Weights of a small audio frame classifier.
Data: trained on synthesized solo parts of chorales (CocoChorales), 39062 training examples, 8.5 epochs.
Rows from block 6, named by matrix and row number. Each number is 128 + 32 x the weight over its row's rms, rounded and kept within 0 to 255. All counts start at 0. After the name is the row's rms in percent of the matrix's.
# c30: last pointwise conv (model.blocks.6.c3.0.weight, 384x384x1), inputs 156-194
c30.29 102 [179 215 123  98  53 165 149 177  93 115 117 134 139 130 101 178 164 163 105  74 141 100 125  74 112 121 108 120 135  88  75 154 170 206 141 175 142 123 139]
c30.30 106 [171  99 126  79 127 117 152  99 189 132 159 103 136 153 162 221 142 167 160  56 100 135 131 140 152 107 127 138 114  92 170 160 154 198  91 117 161 131 173]
c30.31 102 [ 99  88 153 124 118 184  93 123 130  98 139 126 134 150 112 169 141 164 103  72  47 134 114 137 193 122 181 180  71 134  56 134 121 110 124  97 121 149 161]
c30.32 101 [154  72 187 137  78 136 127  91 129 130 164 226 120 130 133 138 152 183  84 154  82  90 143 114  92 142 145 100  81 110 115 117 188 235 130 136 144 110 134]
c30.33 105 [121 124 144 109  86  92 136 211 137  90 125 109 137 147 140 122 114 165 127 157  96 163 134 119 105 189 173 112 116 172 125 144  96 155 166 103 175 165 128]
c30.34 106 [118 111 107 220 131 129  95 147 168 157 147 102 129 146 142 180 148 136 183 116 114 117 116 117 115 140  76 158  99 140 119 125  95  72 106 129  89 188 107]
c30.35 103 [ 98  71 103 127 137 164 164 141  97 108  89  99 172 114 117 120  75 143 133 122 143 113 178 135 116 108 127 155 151 147 127  86 101 108  76 123 164 109 147]
c30.36 103 [134  98 140 159  78 126  90 147 106 157 153 134 104 165  95 171 121 106 123 128 136 106 141 125  83 107 141  92 148 145  98 117 228  72 175 101 167 114 141]
c30.37 099 [ 92 172 115 136 100 143 164 188 150 157 132 134 150 104  78 129 106 141  95 124 149 106 153 175 115 132 133 121 103 156 118 198 162  93 193  93 172 171 117]
c30.38 101 [ 88 168 131 115 148  95 166 130 129 149  89  93 135 142 143 105 108 174 137  89 156 145 143  90 135 116 170  98 191 118 166  80  89  79 128 117 134 143 164]
c30.39 105 [121 136 136 130 119  98 120 107 131 150 150 114 150 147 142 120 133 148  36  98 109 146 154  54  98 141 121 154 144 115 117 109 119 102 129  63  96 132 107]
c30.40 102 [113 114  98 164 195  69  80  93 158  84 130 153 138 177 113 127 178 116 107 121  83 133 100 117 181 123 114 127 148 144 131 147 135 135 129 216  85 111 179]
c30.41 103 [123 116 142 149   6  95  68  92 139 124  98 103  93 144 166  89  98 113 126 156 112 100 119 145 154 201 107 158 179 168  36  89 175 179 161 187 135 148 172]
c30.42 101 [117 131 154 111 125 141 103 149 149 154  74 125 130 118 113 126 147 149  80  80 124 143 110 119  67 140 153 132 117  59 190 140 179 182 187 134 185 166 111]
c30.43 112 [165  97 145  83 158 138 147 113 159  94 151 138 129 142  75 124 135 167 164 117 116 120 132 119 121 133 158 138  77 203 187 147 116 117  92 114 132 133 144]
c30.44 097 [ 73  87 111  71 167 128 109 113  68 130  88 130 193 170  72 110 135 105 164 122 133  97  94 110 148 102 146 137 124 142 115 163 176 135 114  88 167 104  93]
c30.45 108 [111 120  91  82 109 169 135 127 113 168  90 121 135 133 123 124 192 130 130  94 187  76 141 143 142 154  61  96 100 130 138 132  88 128 119  98 172 142 110]
c30.46 106 [156 122 157 169 166 132 182 162 195 159 164 145 200 130 129 114 164 129  97  97  52  59 162 155 104 147 138 119 142 135 116 147 121 133 144 103 103 116 156]
c30.47 100 [ 74 123 159 101 148 102 137 101 164 152 141 132 168 110  95 162  92 167 146  92 169 139 172 127 143 170 149 126 102  64 135 123 109 140 132 108  88 142 150]
c30.48 093 [104 130 140 119 120 124 128 163 126 134 135 120 151  32 115 123 167 137 108 150 122 129 124 126 145 128 217 160  90 173 115  97 161 163 106  69 141 124 117]
c30.49 107 [141 157 182 105 118 108 161  73  87  63 117 114 177 134 100 132 230 131 108 163 140 113 158 115  96 153 149 201 111 126 172 127  96 185  85  87 129 135 129]
c30.50 104 [144 137 113 156 125 113 119 112 126 110 117 196 156 137 105 102 150 122 102 179 105 184 152 123 118 143 103  91  78 109 109  90 130 135  74 136 122 142  82]
c30.51 102 [ 81 114 127 115 110 124 117 114 117 169 166 104 142 113  88 144 132 165 143 148 100 156 104 132 147 127  59 159  74 129 112  68 149 117 155 116 201 113 140]
c30.52 105 [159 164 178  82  81  81 158 139 113  95 160 110 123 116 142 115 166 163 157 145 108  84 158 141 192 150 170 165 156  92  73  85 107 170 145 111 146 117 146]
c30.53 101 [148 116 160 113  21 145 140 129 137  86 110 161  83 137 128 107 145 174 157 105 171  62 144 123  85 171 151 137  99 168 188 109 141 171 106 141 135 148 181]
c30.54 101 [114 159 155 145 213 110 158 116 205 150 144 132 121 123 142 101 161 174 169 130 114 137 153 138  92 186 129 177 141 119 149 141 105  67 132  71 107 133  99]
c30.55 108 [110 100 113 122 109 128 101  60 100 172 155 103 136 140 152  84 124 128 145 101 153 143 116  86 117 187 158 160 151 128 187 142 138 196 131 133  95 171 124]
c30.56 097 [151 119 170 180 134 156 164  78 102 145  79 181 104 168 121  77 134 121 160 131 110 133 102 144 139 119 162  99 106 155 124 152 135 148 153 126 213 150 120]
c30.57 100 [124 124 131 125 127 112  98 141 234 113  97 151 166 148 100 146 114 109 122 126 128  48  96 179 102 120  59 147 179 103 127 126 132 118 157  88 133 150 173]
c30.58 093 [139 169  99 105  58 184 137  85 133 122 151 113 129 178 134 167 102  86 167 106 147 121 134 131  75 168 152  88 124  86 158 154 102 122 104 110 100 127  59]
c30.59 097 [183 106 135 127  56 150 117 119 105 166 173 164 161 140 102 143 133 141 135 114 131 123 126 153 156 166 110 171 120 184 187  93 117 157  60 130 166  70  99]
c30.60 095 [167 135 148 149 167 108  77 108 118 100 196 189 109 115  93  97 124  98 141 113 115 139 105 153 141 115 133 174 151 134  98  82 108 130  79 142 101 165 135]
c30.61 105 [132  81  59 129  99  44 142  81 133 105  90 140 133  68 153 135 226 186  92 154 214 135 127 118 120 130 105  71 145  93 137 114 157 166  99 152 123 166 108]
c30.62 100 [104 188  84 125 118 119 173 123 168 149  80 128 141 115 170 129 141  88 150 155 176  86 154 103 157 125 106 124  97 115 161 137 133 165 116 100 117 106  88]
c30.63 103 [149 129 109  52 123 110 146 150 110 112 110 120 133 162 145 122  89 102 129 166 131 118  82  70  90 144  60  85 137 126 158 158 117 142 125 129 139 129  92]
c30.64 102 [134  84  76 156 150 160 167 147 182 133 118 142 171 113 106 173 115 151 157 218 121  55 156 115 111  99 134 124 113 116  85 114 110 193 151 146 171 141 120]
c30.65 099 [117 110 176 135 187 109 170 126 150 127 110 135 105 106 159 117 134  95 151  75 140 126 153 177 103 117 107  90  58 143 166  85 127 115 180  93 140 132  84]
c30.66 097 [ 96  93 129 113 135 151 160 108  94 177 162 135  83  96 101 117 157 116  93 123 134 104 148  96 104 180 107  79 125 139 143 146 112  93 137 131 139 147 176]
c30.67 105 [113 142 151 160 124 215 140 161 110 156 126 133 153 102 136 123 135 183 117  93 172  69 137 153  69  89 153  84 107 147  94 182 150  87  91  68 138 141 139]
c30.68 103 [ 96 125 168  88 120 102 143 143 121 111 160 123 167 172 174 158 145 128 129 187 161  85 114 123 111 112  97 124  87 174  87 143 147  70 121 117 121 124 212]
c30.69 099 [158  98 130 135 119 145 113 109  81 143  83 118 114 167 168 148 173 144 114 102 126 108 127 105 109 121 131  68  81 136 134 156 176 116 106  98 123 112 129]
c30.70 100 [173 136 106 153 189 206 127 139  92 140 148 130 125  95  75 130 194 100 112 190 131 143 159 113 110 137 102 133 146 185 103  83  93 158 151 221 116  97 120]
c30.71 099 [ 94 158 180  96 145  81 137 120  86 155  62 123 145 134  80 189 173 161 130  74 123  87 128 103 146  87 163 134 133  80  95 112 116 158 144 143 164 183 130]
c30.72 094 [112 156  93 104 125  76 128 153 142 114 111 136 140 139  73 154  97 135 113 134  94  89 109 158  38  95 150 143  75 139  96 136  52 110 159 177  87 116 138]
c30.73 099 [ 90  68 119 101 160 125 125 174  82  55  98 132 118 174 155 188 105 114 140 209 148 180 197 123 124 129 136 130 147 121 114 145 111 144  63 168 150 146 121]
c30.74 097 [ 87 111 160 169 158 100 166 141 165 141 132 128 108 130 104 130 108 187 138 138 141 169 109 130  98 138 154  94 130 126 151  70 124 174 104 156 125 175 155]
c30.75 100 [141 111  70 177 160 152 144  89 161 120  67  84  97  91 145 193 109 174 139 107  63 120 116 115  96  70 139 108  84 156 112 106 101  85 163 163  95 130 115]
c30.76 092 [ 85 107 157 120 144  64 109 142 158 130 122 143 142 156  43 119 222  54 186  59 146 135 114 117 148 122 129 168  99 149 151 125 149 127 121 156 137 130 102]
c30.77 099 [137 117 166 100 163  77 131 137 124 119 107 166 138 107 147  85 158 104 101  94 115 122 134  92 117 127 119 155 195 130 143 126 145 115 161 130 134 111 110]
c30.78 094 [139 112 224 117 162 114 121 183  89 151  93 111 107 105 120 170  84  61  88  95 152 143 138  84 150  74 131  88  79 128 136 116 148 177  82 153 172 148 131]
c30.79 094 [125 213 167 128 188 122  93  97  91 168 149  84 119 159  72 147 103  89  93 162 107 123 113  44 232  89 169 168 165 166 142 107  94  76 116 107  84 130 138]
c30.80 107 [ 95  58 165 131 112 112  81 109 170 102 133 119 139  97 145  64  86 146 185 166 155 159 155  97  83 112 155 159 134 126 160 144 107 129  73  94  85 141 114]
c30.81 106 [ 45 199 105 166 131 181 145 114 151 128  78 123  65 119 112 127 100  96 169 105 114 139 158 111  89 132 146 166 128 116 131  92  75 126 100  64 178 102 114]
c30.82 095 [112 142 137 123 129 119 124 124 133 124  93 126 124 128  93 120 131 133 158 133 118 132 117 118 127 110 176 112  85 123 139  85 157  92 138 102 164 146 146]
c30.83 095 [ 99 124 155 125 142 183 122 163 148 150 115  40 120 119 111  95 202 159 135 116  44 115 128 115 145 124  34 178 167 123  92 109 166 176 148 118 104 142 106]
c30.84 105 [131 132 114 193 118 124 139 165 121 168 105 148 224 101 116 161 118 145 137  83 149 115 130 116 147 139 118 157 112 153 158 207 246 148 127 146 149 114 103]
c30.85 102 [101 113  67 188 106 136 109 145 145 120 133 209  95 129 154 109 141 113 151 141 163 117 115 157 156 108 149 141 178 150 143 132 116 156 130  77  61 107  78]
c30.86 104 [ 88 158 146 179 167  83 128 116  76 181 103 112  80 145 158 119 117 196 108  93  97 112 134 110  76 156 185 147 132 118  92 119 132 166 120  81  81  73 116]
c30.87 092 [ 85 109 112 134 123  57 158 159 119 148 104 190 137 136 142 122 124 143 190 141 135 198 132 117 181 103 192 139 127 134 132 102 152 102 125  96 119 131  69]
c30.88 100 [183 137  80 155 133 203 135  66 114 132 142 145 105 143  97  78 128 195 128 109  79 130 175 116  99  82 176  77 157 177 164  97 109 123 104 195  92 124 102]
c30.89 102 [128  65 127 164 106 111 114  86 134 133 111 119  73 185 132 118 113 101 109 137  87 221 117 176 123 128 109 105 141 185 153 132 117 121 144  79  78 120 126]
c30.90 099 [120 112  90 116 148 100 154 104 158 104 152 162 152 114 140 108 178 197  92 134 134 192 157 129 145 130 125 142 142 139 150 140 159 124  95  51 117 102 119]
c30.91 102 [ 74 149 104 125  80 150 126  95  79  81  64 159 117 142  91 124 149  83  98 140  78 179 134 155 110 126  91 129 127 131  60 127 101 108 101 147  89 181 108]
c30.92 098 [148 119 150 115 116  98 172 109 122  96 212 155 106  98  78  98 252 152 129 110 152 169  91 170 138 112 117 136 135 137 214 138 104  91 113 137  91 120  96]
c30.93 106 [ 83 111 186 126 161 112  79 115 138 111 116 102 127 116  86 157 110  89  63 139 103 139 158 141 132 120 109 126 157 133 141 114 211 161 140  76  68 121 145]
c30.94 100 [153 110 133  83 130  98 102 123 166 136 103 126 118 226  98 121 136 158 115  93 152 153 149 120 121  95 165 146  95 151 143 109  88  98  69 182 128 187 122]
c30.95 089 [113 133 149 174 156 166 141 149  95 103 132 129 185 120 113 165 143 211 153 105 157 128 159  90 118  91 242 193 125 108 107  61 132 133 138  85  90 114 101]
c30.96 101 [135 144 135 132  27  93 150 115 127 136 119 153  98 115 213 134 122 110 120 134  51 123 170 114 116  90 152 115  84  26 126  51 162 105 131 157 160 113  76]
c30.97 100 [149 181 133 105 126  76 135 109 132 112 158 118 167 117  63 116 109 157 169 181 119 218 121 100  99 167 151  91 116  83 122  85 121 107 150 133 101 152 107]
c30.98 094 [178 106 164  88  66 140 153 141 105 105 150 166  67 113 184  90  91 129  57  89  76  91 121 104 106 158 119 139  81 107 142 119 184 153 120 124 117 118 183]
c30.99 100 [160  87  48  93 141 147 124 106  90 130 108 116 109 117 119 124 174 185  96 129 142 146  68  95 171 107 167 142 168 139 101 117 117 117 123 143 154 137 113]
c30.100 093 [157  97 107 105  97 122 136 136 100 156 106 117 156 162 113 101 154 113 147 137 115 112 186 121 143 128  76 105  93 104 126 139 157 120 190 126 172 163 133]
c30.101 095 [ 97 101 156 103 112 157 165 150 120 142  90 122 156 160  97 148 111 190 100 121  96 145 103  90 157 141 162 130 140 186 117 129 120 125 135 158 111 128 117]
c30.102 101 [ 89 215 108 123  85 115 125 130 130 118 112 125 144 136 121 132 100  86  89 128  94 151 110 182  96 108 127 154  95 143 142  92 147 113  92  72 111 127 126]
c30.103 113 [126 143 139 107 123 130  87 134 158 114  75 139 108 178 190 105 132 117 112  87 112  84 138 120 133 122 140 151 145 144 151 109 111 129 124 147  87 155 129]
c30.104 094 [176 172  99 134 164 121 139 141 101  99  91  64 109 162 110 147 207 188 107 111  69 126 103 130  69 129 131 126 141 147  69 156 142 146  87 170 139 153  90]
c30.105 100 [185 116 150 153 119 135 139 142  43 139 119 155 145 105 133 113 136 141 101  94 104 122  71 143 130 146  79 138 172 137 114 144  57 138 165 109 133 106 163]
c30.106 088 [115  49  85 150 102 143 155  45 104  90  70 139 126 116 119  91 188 182 105 164  56  97 174 127 104  94 104 191 174 125 153 102 149  89 168  65  96  66 159]
c30.107 102 [158 130 102  92 135 127 112 125 171 131 139 155 101 114 102 112 105 138 106 107 135  90 149 115 101  91 155 142  84 128 116 153  96 105 150  99 146 153 148]
c30.108 096 [ 99 115 136 138 115 115 139 116 115 129  91 108 113 102 127 106 115 110 152 106  70 166 162 135  75  86 148 147 154 139 136  83 107  86 168  91 124  85 190]
c30.109 097 [ 72 125  89 123  99 105 157 167 157  97  84 121  97 139 143 166 114  88 119 119 128 132 179 115 125  70  85 126 110 135 134 134 137 119 142 110  70 139 116]
c30.110 100 [101 133 148 140 113 131 137 117 140 143  79 130 112 149 159  55 137 133 157 138 184 107  98  87  95 128 165 162 135 112 156 135 135  74 157 134 130 142 182]
c30.111 093 [151 115  93 129 198 100 118 135  78 168 154 125 147 103 156 135 101 115 130  75 149 104 110 112  82 100 112  63 118 146  82  99 128 143 190 117 114 109 172]
c30.112 094 [183 106 137 121 206 129  80  93 136 136 152 134 124  96 134 154 121 185  64 122 107 202 132  71  99 126 101 163 120  82 124  81 123 118  78 108 108  92  70]
c30.113 103 [145 183 103  91 105 146 156 155 126 148 143 109 180 144 110 119 148  95 100 135  69 106 116 122  85 131 129 161  98  79 144 173 113 150 145  94 132  82 139]
c30.114 096 [143 145  80 112 155 107 139 131 114 136 152  80 154 129  90 122 135 120 137 147  95 112 154 194 110 193 150 141 136 145 128  97  89 148 172 123 148 178 143]
c30.115 093 [113 152 153 140 119 134  98 182 120 129 106 116 109  82 137 152 155 103 162 124 136 171 120 157 146  89 184 155 149 110 133 108 156 165 108 136 101 106 140]
c30.116 094 [139 119  84 139 137  90 148 134  71  97  35 123 175 162 104  95 163 114  97 135 105 114 124 138 104  93 128  84 106 119 200 100 134 115 148 138 114 179  46]
c30.117 108 [143 192 124 167 139 102  98 122 137 138 135 130 101  85 139 137 160 153 140 127 196 127 105 100 128 110 148 157 238 162 155 185 106  54 115 218 175 180 130]
c30.118 095 [101 124 129 131 109 150 121  88 144 165 120 140 113 157  94 154 123  97 154  74 144 115 147 160 111 106 126 140  71 122 159 114 146 126 107  57 105 120 161]
c30.119 110 [154 155 138 156 198 135 104 172  58 125 132 113 102 118 111 138 121 129 202 123 169 112 133 148 121 140 123 140 137 155 160 122  36  84 114 100 139 138 100]
c30.120 099 [136 141 135 169 101 119 112 116 164 130  91 116  96  95 128 121  76 163  97 113 125 113 162 106 178 193 143 157 216 153 121  86 186 239 122 115  89 109 140]
c30.121 104 [149 103 188 114 169 119 146 151 114 131 134 167 129 189 115 114  96 141 150  88 162  72 126 120  96 112 140  94 100 113 169  88 151 187 158 149  84 202 135]
c30.122 088 [115 107 177  60 124  85 129 141 167 196 103 127 149 112 139 108  77 145  63 178 188 121  96  93 111 150 120 112 111 102 112 153 117 149 145 175 102 105 114]
c30.123 100 [147 165 112 119  86 163 120 143 148  52 118 161  98 126 154 104 152 113 113 122 171  87 114 131 139 128 173 115  98 108 145 109 153 130 117  90 108 147 152]
c30.124 096 [ 84  86 101 103 152  61  64 116 114  98 118  74 130 146 110 196 178 142 123 143 135  89 109 118  98 112 159 141 109 119 102 163 136 101 147 192 117 145 149]
c30.125 098 [ 97 100 106 132 177 131 159  91 149 126 142 116 103 151 130 198  97 113  84 157 119 136 120 188 163 130  88 137 125 146 132 125 101  61 115 137  80 148 122]
c30.126 090 [131  92 126 143  75 168 142 168 100  81  99 114 133  92 147 132 114  81 118 132  82 124 152 110 179 125 171 121 153 160 115 105 187 124  95 144 116 124 192]
c30.127 104 [158  82 129 134 138 161 113 158 103 125 101  87 123 131 174 102 169 118 155 129  90 175 118 100  97  74 129 166 142 146 117  91 145 138 154  66 114 131 156]
c30.128 103 [116 186 109 139 180 131 145 137 111 126 124  88 164  88  67  77 155 175  91 169 121 161 113 136 114 127 158 146 140 157 145 150 150 130 118 131 164 119 125]
c30.129 102 [154 119 134  90 139 107 147 182 143 133 129 118  54 143 141  77 160 205 132 103 165 144  77 117 126  81 122 141  94 119 154  93 111 161  60 178 114 114  88]
c30.130 096 [112 104 185 119 158 128 168 100 128 140 113 148 168 135 112 116 135 104  95 130  82 129  88 161 130 136 124 158 106 130 160 137 111 108 100  70 100 101  78]
c30.131 099 [148 161 160  84 113  98 129  89 190  73 140 146 112 168  68 141 113 195 110  79 167 139 128  82 143 151 130 117  97 126 134 139 110 176  91 193 135 116 133]
c30.132 101 [125 144 139 126  88 153 139 107 160 113 155 145 171 116 137 143 142 124 183 139 100 124 142 169 131 156 110  68  74 102 157 143  61 102 156 166 132 126 127]
c30.133 107 [110 140 138 107 104 121 197 105 133  75  71 177 109 125 116 123 140 148 229 131 184 158 130 100 130 168 111 121 149 113 129  90 149  64 113 129  93 175 139]
c30.134 098 [107 150  89 133 136 102 171 122 122  87  10 114 165 147 207 140  86 122 150 134 152  79 156 122 116 111 187 155 121 120 119 136 116  83 137 188 128 135 191]
c30.135 103 [171 123 123  75 188 160  95 120 141  49 172 115 179 113 156  93 130 185 133 141 141 132 105  92  81 142 149 145 134  85 204 147 120 106 174 119 169 120 116]
c30.136 097 [129  96  83 166 109 172 172 128 102 144 138 134 161 106  86 180  94 130 120 176 153 130 107 114  42 143 112 148 141 114  93  92 129 226 113 153 163 183 120]
c30.137 101 [186 159  88  83 109 146  97 116 143 116 179  94 153  88  65 134 139 101 146 173 158  71 164 111 141 181  60 120 129 130 111 138  93 110 139 244  93 170 113]
c30.138 099 [145  98 128 130 162  79 125  85  91 121 149 131 110 111 149  91 121 169 176 173  87  91 110 140 219 152 142 174  80 126  92 168 130 117 133 162 143 109 135]
c30.139 097 [110  82 140 130 133 175 117 125 102  99 100  66 119 144  95 163 150 155 110 145 149 113 110 122 127 149 154 153 183 112 138 172 119 146 145 152 160 134 129]
c30.140 104 [ 95 139 157 162 208 118 110  91 133 132 120 109  87 142 139 126 146  94 112  88  85 135 149  59 115 154  66 176 132 182 110 106 140 140  99 177  88  71 114]
c30.141 105 [137  97 198  88  70 156 114 127 138 127 124  71 115 148 128 171  53 178 148 142 156 108 143 108 131 170 135  90 105  97 166 126 141 160 112 112 130 107 135]
c30.142 094 [123  90 150  91  88 197 129 107 129 114 177 124  83 106 210 174 136 129 152  63 159 144 142 129 129 133 117 122  92 108  86 116 130 100 136 115 171  93  61]
c30.143 102 [ 89 129 179 140 166 163 158 107 208 143 155 107 128 142 155 112 111 138 131 111 141 195 128  62 109 124 138 127 134 146 115 107 111 140 189  84 116 179 120]
c30.144 105 [ 76 135 195 110 118 133 140 141  85 151 121 124 103 113 149 121 174 157  91 183  92 153 153 149 102 136 152 154 124 125 176 116 111 138 113 101 153 111 112]
c30.145 096 [ 89 171 124 108  90 152 100  91 138 160 141 133 177 149 171 172 152 117  87 153 155 160 114 103 140 124 116 180 181 114 146 132 158 102 117 155 130  91  33]
c30.146 102 [133 160 133 133 167 142 153 132 124 156 147 145 140 133 164 112 138 115 127 102 133 110 144 129 118  98 151  92 188  97 145  99 129 126  90  95 148 120 119]
c30.147 100 [189 108 134  68 144 165 138 125 134 103  93 181 160 103 125 107 153 158 125 139  78 165 115 118 133 135 158 110 124 158 109 140 122 152 169 143 130  92 117]
c30.148 089 [112 107 136 178 156  59 112 146 108 133 112 169 131 108 192 135 101 118  87 162 117 179 152 167 125 132 171  73 108 135  84 127 162 161 125 113 176 163 127]
c30.149 106 [117 139 148 134 163 165 141  98 153 126 121 148  79 194 188 133 111 165 172 108 167 122 153 145 129 138 178 121 107 133 118  60  41  83 117 129  96 151 133]
c30.150 101 [ 84  69  95  90 121 133 144 119  81 149  73 102 112 109 115 115 156 126  98 107 134 148  98 146 126  93 115 113  93 111  80  78 157 174  86 100 111 122 147]
c30.151 094 [115 163 168 107 120 147 125 139 104 101 180 105 143 145 132 150 127 151 139 157  96 241 127  81 151 137 137 116 157 129 101 112 105 101 137 139 166 119 132]
c30.152 111 [107 136  85 101 106  87 123 122 114 140 126 126 124 157 132 116 178 113 181 120 104  59  94  98 151 132 191 153 126 169 112 115 140 121 144  77 142 171 136]
c30.153 101 [154 100 137 118  75 109  75 157 106 127 112 142  88 114 163 123 186 123 114  77 117 150 132  92  74 123 123 138  85  95 163 109 155 125 120 114  96 146 122]
c30.154 099 [154 127 201 140 120 157 116 179 130  99 133 128 204  96 134 135 104 105 128 141 129 129  87 113 119 154 103 161 125 134 107 169 118 168 141 104  95 146  82]
c30.155 105 [102 161  87 146 111 139 127 116 177 124 105 132 174 130 168 120 162 126 116 173 153 122 160 122  91 162 149 186 156  74 173 122  68 138 177 114 137 109  96]
c30.156 098 [148 140  69 154 105  99 126 121 156 134 155  89  95 159 130 114  86 152 159  80 158 125 110 147 145 105 102 125  92 148 108 158 167 176 177 142 155 140 133]
c30.157 100 [ 93 109 178 134 145 104 108 100 101 117 112 126 120 146 131 119 149 147  81 120 127 168 139 142 107  67 156 165 130 132 131 118 111 110 145 120 165 151  88]
c30.158 098 [160  70 184 162  77 150 123 118 119 102 174 167 121 131 171 131 121  79 133 122 119 142 111 147 179  77 167 144 153 109 124 140 115 126 118  81 151 123 171]
c30.159 100 [ 99 104 155 167 137 119 129 142 138 107 127 145 102  97 139 161 152 128 184 109 109  95 135  76  98 120 147 137 230 101 102 151  80 100 119 181 175  99  95]
c30.160 099 [144 102 101 116 116 125 120 166 108 129 101 169  83 129  99 142 133 165 121 115 107 175 109  78 161 135  89 101 115 130 121 137 143 143 111  68 177 125  89]
c30.161 091 [169 169  94 204 139 114 116 124 137 124  77 118 101  96 173 171 159 165 119 100 160 146 173 163  64 148 168 120 137 146 140 151 114 175 122 114 125 154 133]
c30.162 098 [ 83 138 152 151  97 129 112 161 182 107 107 139 121 184 136 154 171 103 146 129 171 128 158 112  84 178 113 132 126 141 143 139 125  99 136 107  84 147 121]
c30.163 097 [178 170 109 117 211 112 137 146  99 174 145 153 158 173 114 148 165 203 121 110  96 156 140 125 173 130 110 164 109 139 115 117 156 115  73 104  88 146 141]
c30.164 103 [144 115 153 105  86 161 124  66  78  70 172 169 111 152 121 133  92 118  75 146  85  79 130 116 134 138 162  86 144 120 136 157 128 155 104 166 134 138 215]
c30.165 097 [139 138  94  82  91 106 115 179 188 101 126 174  89 138  82  91 168  88  91 158 103 104 148 129 134 105  89 163 150 159 137 155 177 133 118 164 129  84 143]
c30.166 097 [178 160 128 100 220 139 100 119 147  95  77 141 164 169 113 163 111 139 117 126 128 255 124 126 154 140 140 109  84 159 115 109 167 147  87 127  86  85 145]
c30.167 102 [145 124  90 124 142 120 127 171 138 113 113  95  88 107  78 151  82 112  94 183 159 142 130 127 136  84  96 163 117 179  83 100 134 141 137 101 118 153 125]
c30.168 102 [111 140 123 127 109 115 130 113 141 120  95  81 104 150 117 171 130 181 147 137 102 115 142 101 135  74  85 115 145  97 135 161 146  97 124  56 156 172  96]
c30.169 107 [151 126 111 176 176 108 122 117 171 121 136 127 122  92  78 155  90  76 156 123 113 181 123 147 135 156  93 154 135 127 103 115 150 138 207 125 162  80 122]
c30.170 100 [127  87  80 130 127  76 133 133 117 121  74 101 138 143 111 146 126 108  83 115 169 127 119 126 177 127 116 159 104 173  83 126 145 109 180  71 139 118 136]
c30.171 108 [136 125 156 152 143 136 157 114 107 122 116 157 104 117 150 138 110  95 119 168 184  81  98 143 133 113 220 103 155 132 165 137 130 122 110 152 108 145 110]
c30.172 104 [124 127 133 122 207 137 148 105 140 114  84  91 147 153 117  95 132 100 117  87 108  88 126  71 148 130 103 125 204 124 111 117 143 128 152 179 123 100 148]
c30.173 101 [166 182 154 108 114 172  99 108 144  90 166 135  90 175 132 117 144  85 122 126  79 138 183 158 114 108 105  92 150 109 134 139 165 106 106 123 168 124 187]
c30.174 106 [118 129 112 104 144 132 155 195 147 154 133 190 114  80 156 129 131 130 107 152 150  85 114 105  87 104 108 159 156 120 129 144 169 140 163 133 128 143 123]
c30.175 102 [ 93  72 141 109 137  72  84  83 104 109  88 177 191 113 125 137  98 147 214 105 135 130 130 162  84 168 137 147 129 130 153 114  66 102 118 114 126 110 143]
c30.176 103 [154 140  97 101 152 138 118 114  94 193 201 139 151 119 153  96  99 181 124 106 112 137 155 150 156 134 184 151 143 164  63 125 171 151 126 140 123 112 168]
c30.177 096 [ 80 134 132 121 110  83 192  93 151  85 136  90 191 163 145 164  82 178 142  83 161 154 135 130  94 126  89 186 170 144 109 119 117 119  73 169 130 105 106]
c30.178 102 [105 105 139 122 104 172 133 106 166 107 110 130 162 146  97 171 126 142 107 112 136 117 159  97 122 126 174 105 126 153 141 135 172 174 126 102 160 100  95]
c30.179 096 [124  78 108 147 110 143 115  35 127 151 128 120 122  80 132 143 169 183  96 108 107 166 173 169  99  69 107 110 125 173 131 102 174 107  96 138 124  98 184]
c30.180 111 [144  98 189  88 125 194 188 165 138  91 159 107 189 122 146  81 122 109 152 131 120 125 108 158 136 135 148 162 105 172 123 176 150 164 130  84 122 151 161]
c30.181 110 [105  93 140 110 111 164  97 138 158 102 141 165 115 168 136 111 114 150 161 148 142 117 167  99 141  72 153 135 114 118 143 139 132 149  97  65 125 110 143]
c30.182 107 [137 107 192 104 102 107 142 124 121 126 175 121 106 145 174 129 109 134 103 168 149 123 148 121 147 145 117 126 128 193 167  67  49 137 104 120 169 145 154]
c30.183 101 [126 112 134  75 163 190 140 171 122 119 173 152 213 146 184  67 174 137 100 164 108 121 143 135 247 120 125 149 125 124 124 126 149  73 176 111 153 112 142]
c30.184 100 [113 157  68 156  96 137 128 122 164  68 158 158 119 119 133 145 158 161 145 100 121 100 168 117 123 131 164 168 146 143 134 152 165 136  82  89 117  82 103]
c30.185 100 [ 68 142  83 145 130 137  96 134 147 103 131 171 173 139 159 124 163 138 105 149 159 126 135 149 148 181 105  63 161 117 124  70 135 114 114 100  95 143 149]
c30.186 097 [104 140 117 160 148 134 141  44 120 116 122 101 111  79  96 201 145 110  59  88 141 110 141 135 120 149  96 103 159 140 136  95 149 196 105 160  99 131  85]
c30.187 106 [102 109 119 113 136 145 104 176 146 112  73  85 108 153  89 124 164 119 113 122 127 128  88 170 165 166  95 148 117  90 135 182 144 143 137 140 117 183 156]
c30.188 097 [100  89 143 108 117 107  96 120 147 125 115 153 140 104  94 171 142 120 141 118 115 121 156 130 118  93 170 147 111 102 141 184 142 107 120 122 128 133 126]
c30.189 101 [177  55 109  71  90 149 150 189 179 138 118 124 101 164 129 139 105 124 171  91 102 187 118 175  87 105 143 105 126 136 164 148  97 144 129 116 141 119 142]
c30.190 105 [ 94 158 147 140 140 117 114 198 149 121 177 126 121 143 169 114 101 117  92 159 175 111 138 161 198 205 176 109 139 116 126 176 161 141 160  53 160  49 150]
c30.191 103 [163 136 123 134 178 139 129 166  62 129 140  93  84 128  71 107  81 120 196 145 126  63 122  72 143 100 127 111 156 122  87 108  96 154 101 130 152 143 168]
c30.192 107 [163 105 116 147 125 170 150 137  86 160  98 113 154 134 169 134 122  68 159 134 142  95 164  76 125 126  90 137 139 109 116 104  57  94 141 142  99 144  60]
c30.193 092 [124 213 118 140 128 147  81 129 147 132  76 131  77 190 203  83 122 106 136 164 122  88 112 163 145 142 135 232 180 181 103  90  98  69  86 138 154 132 175]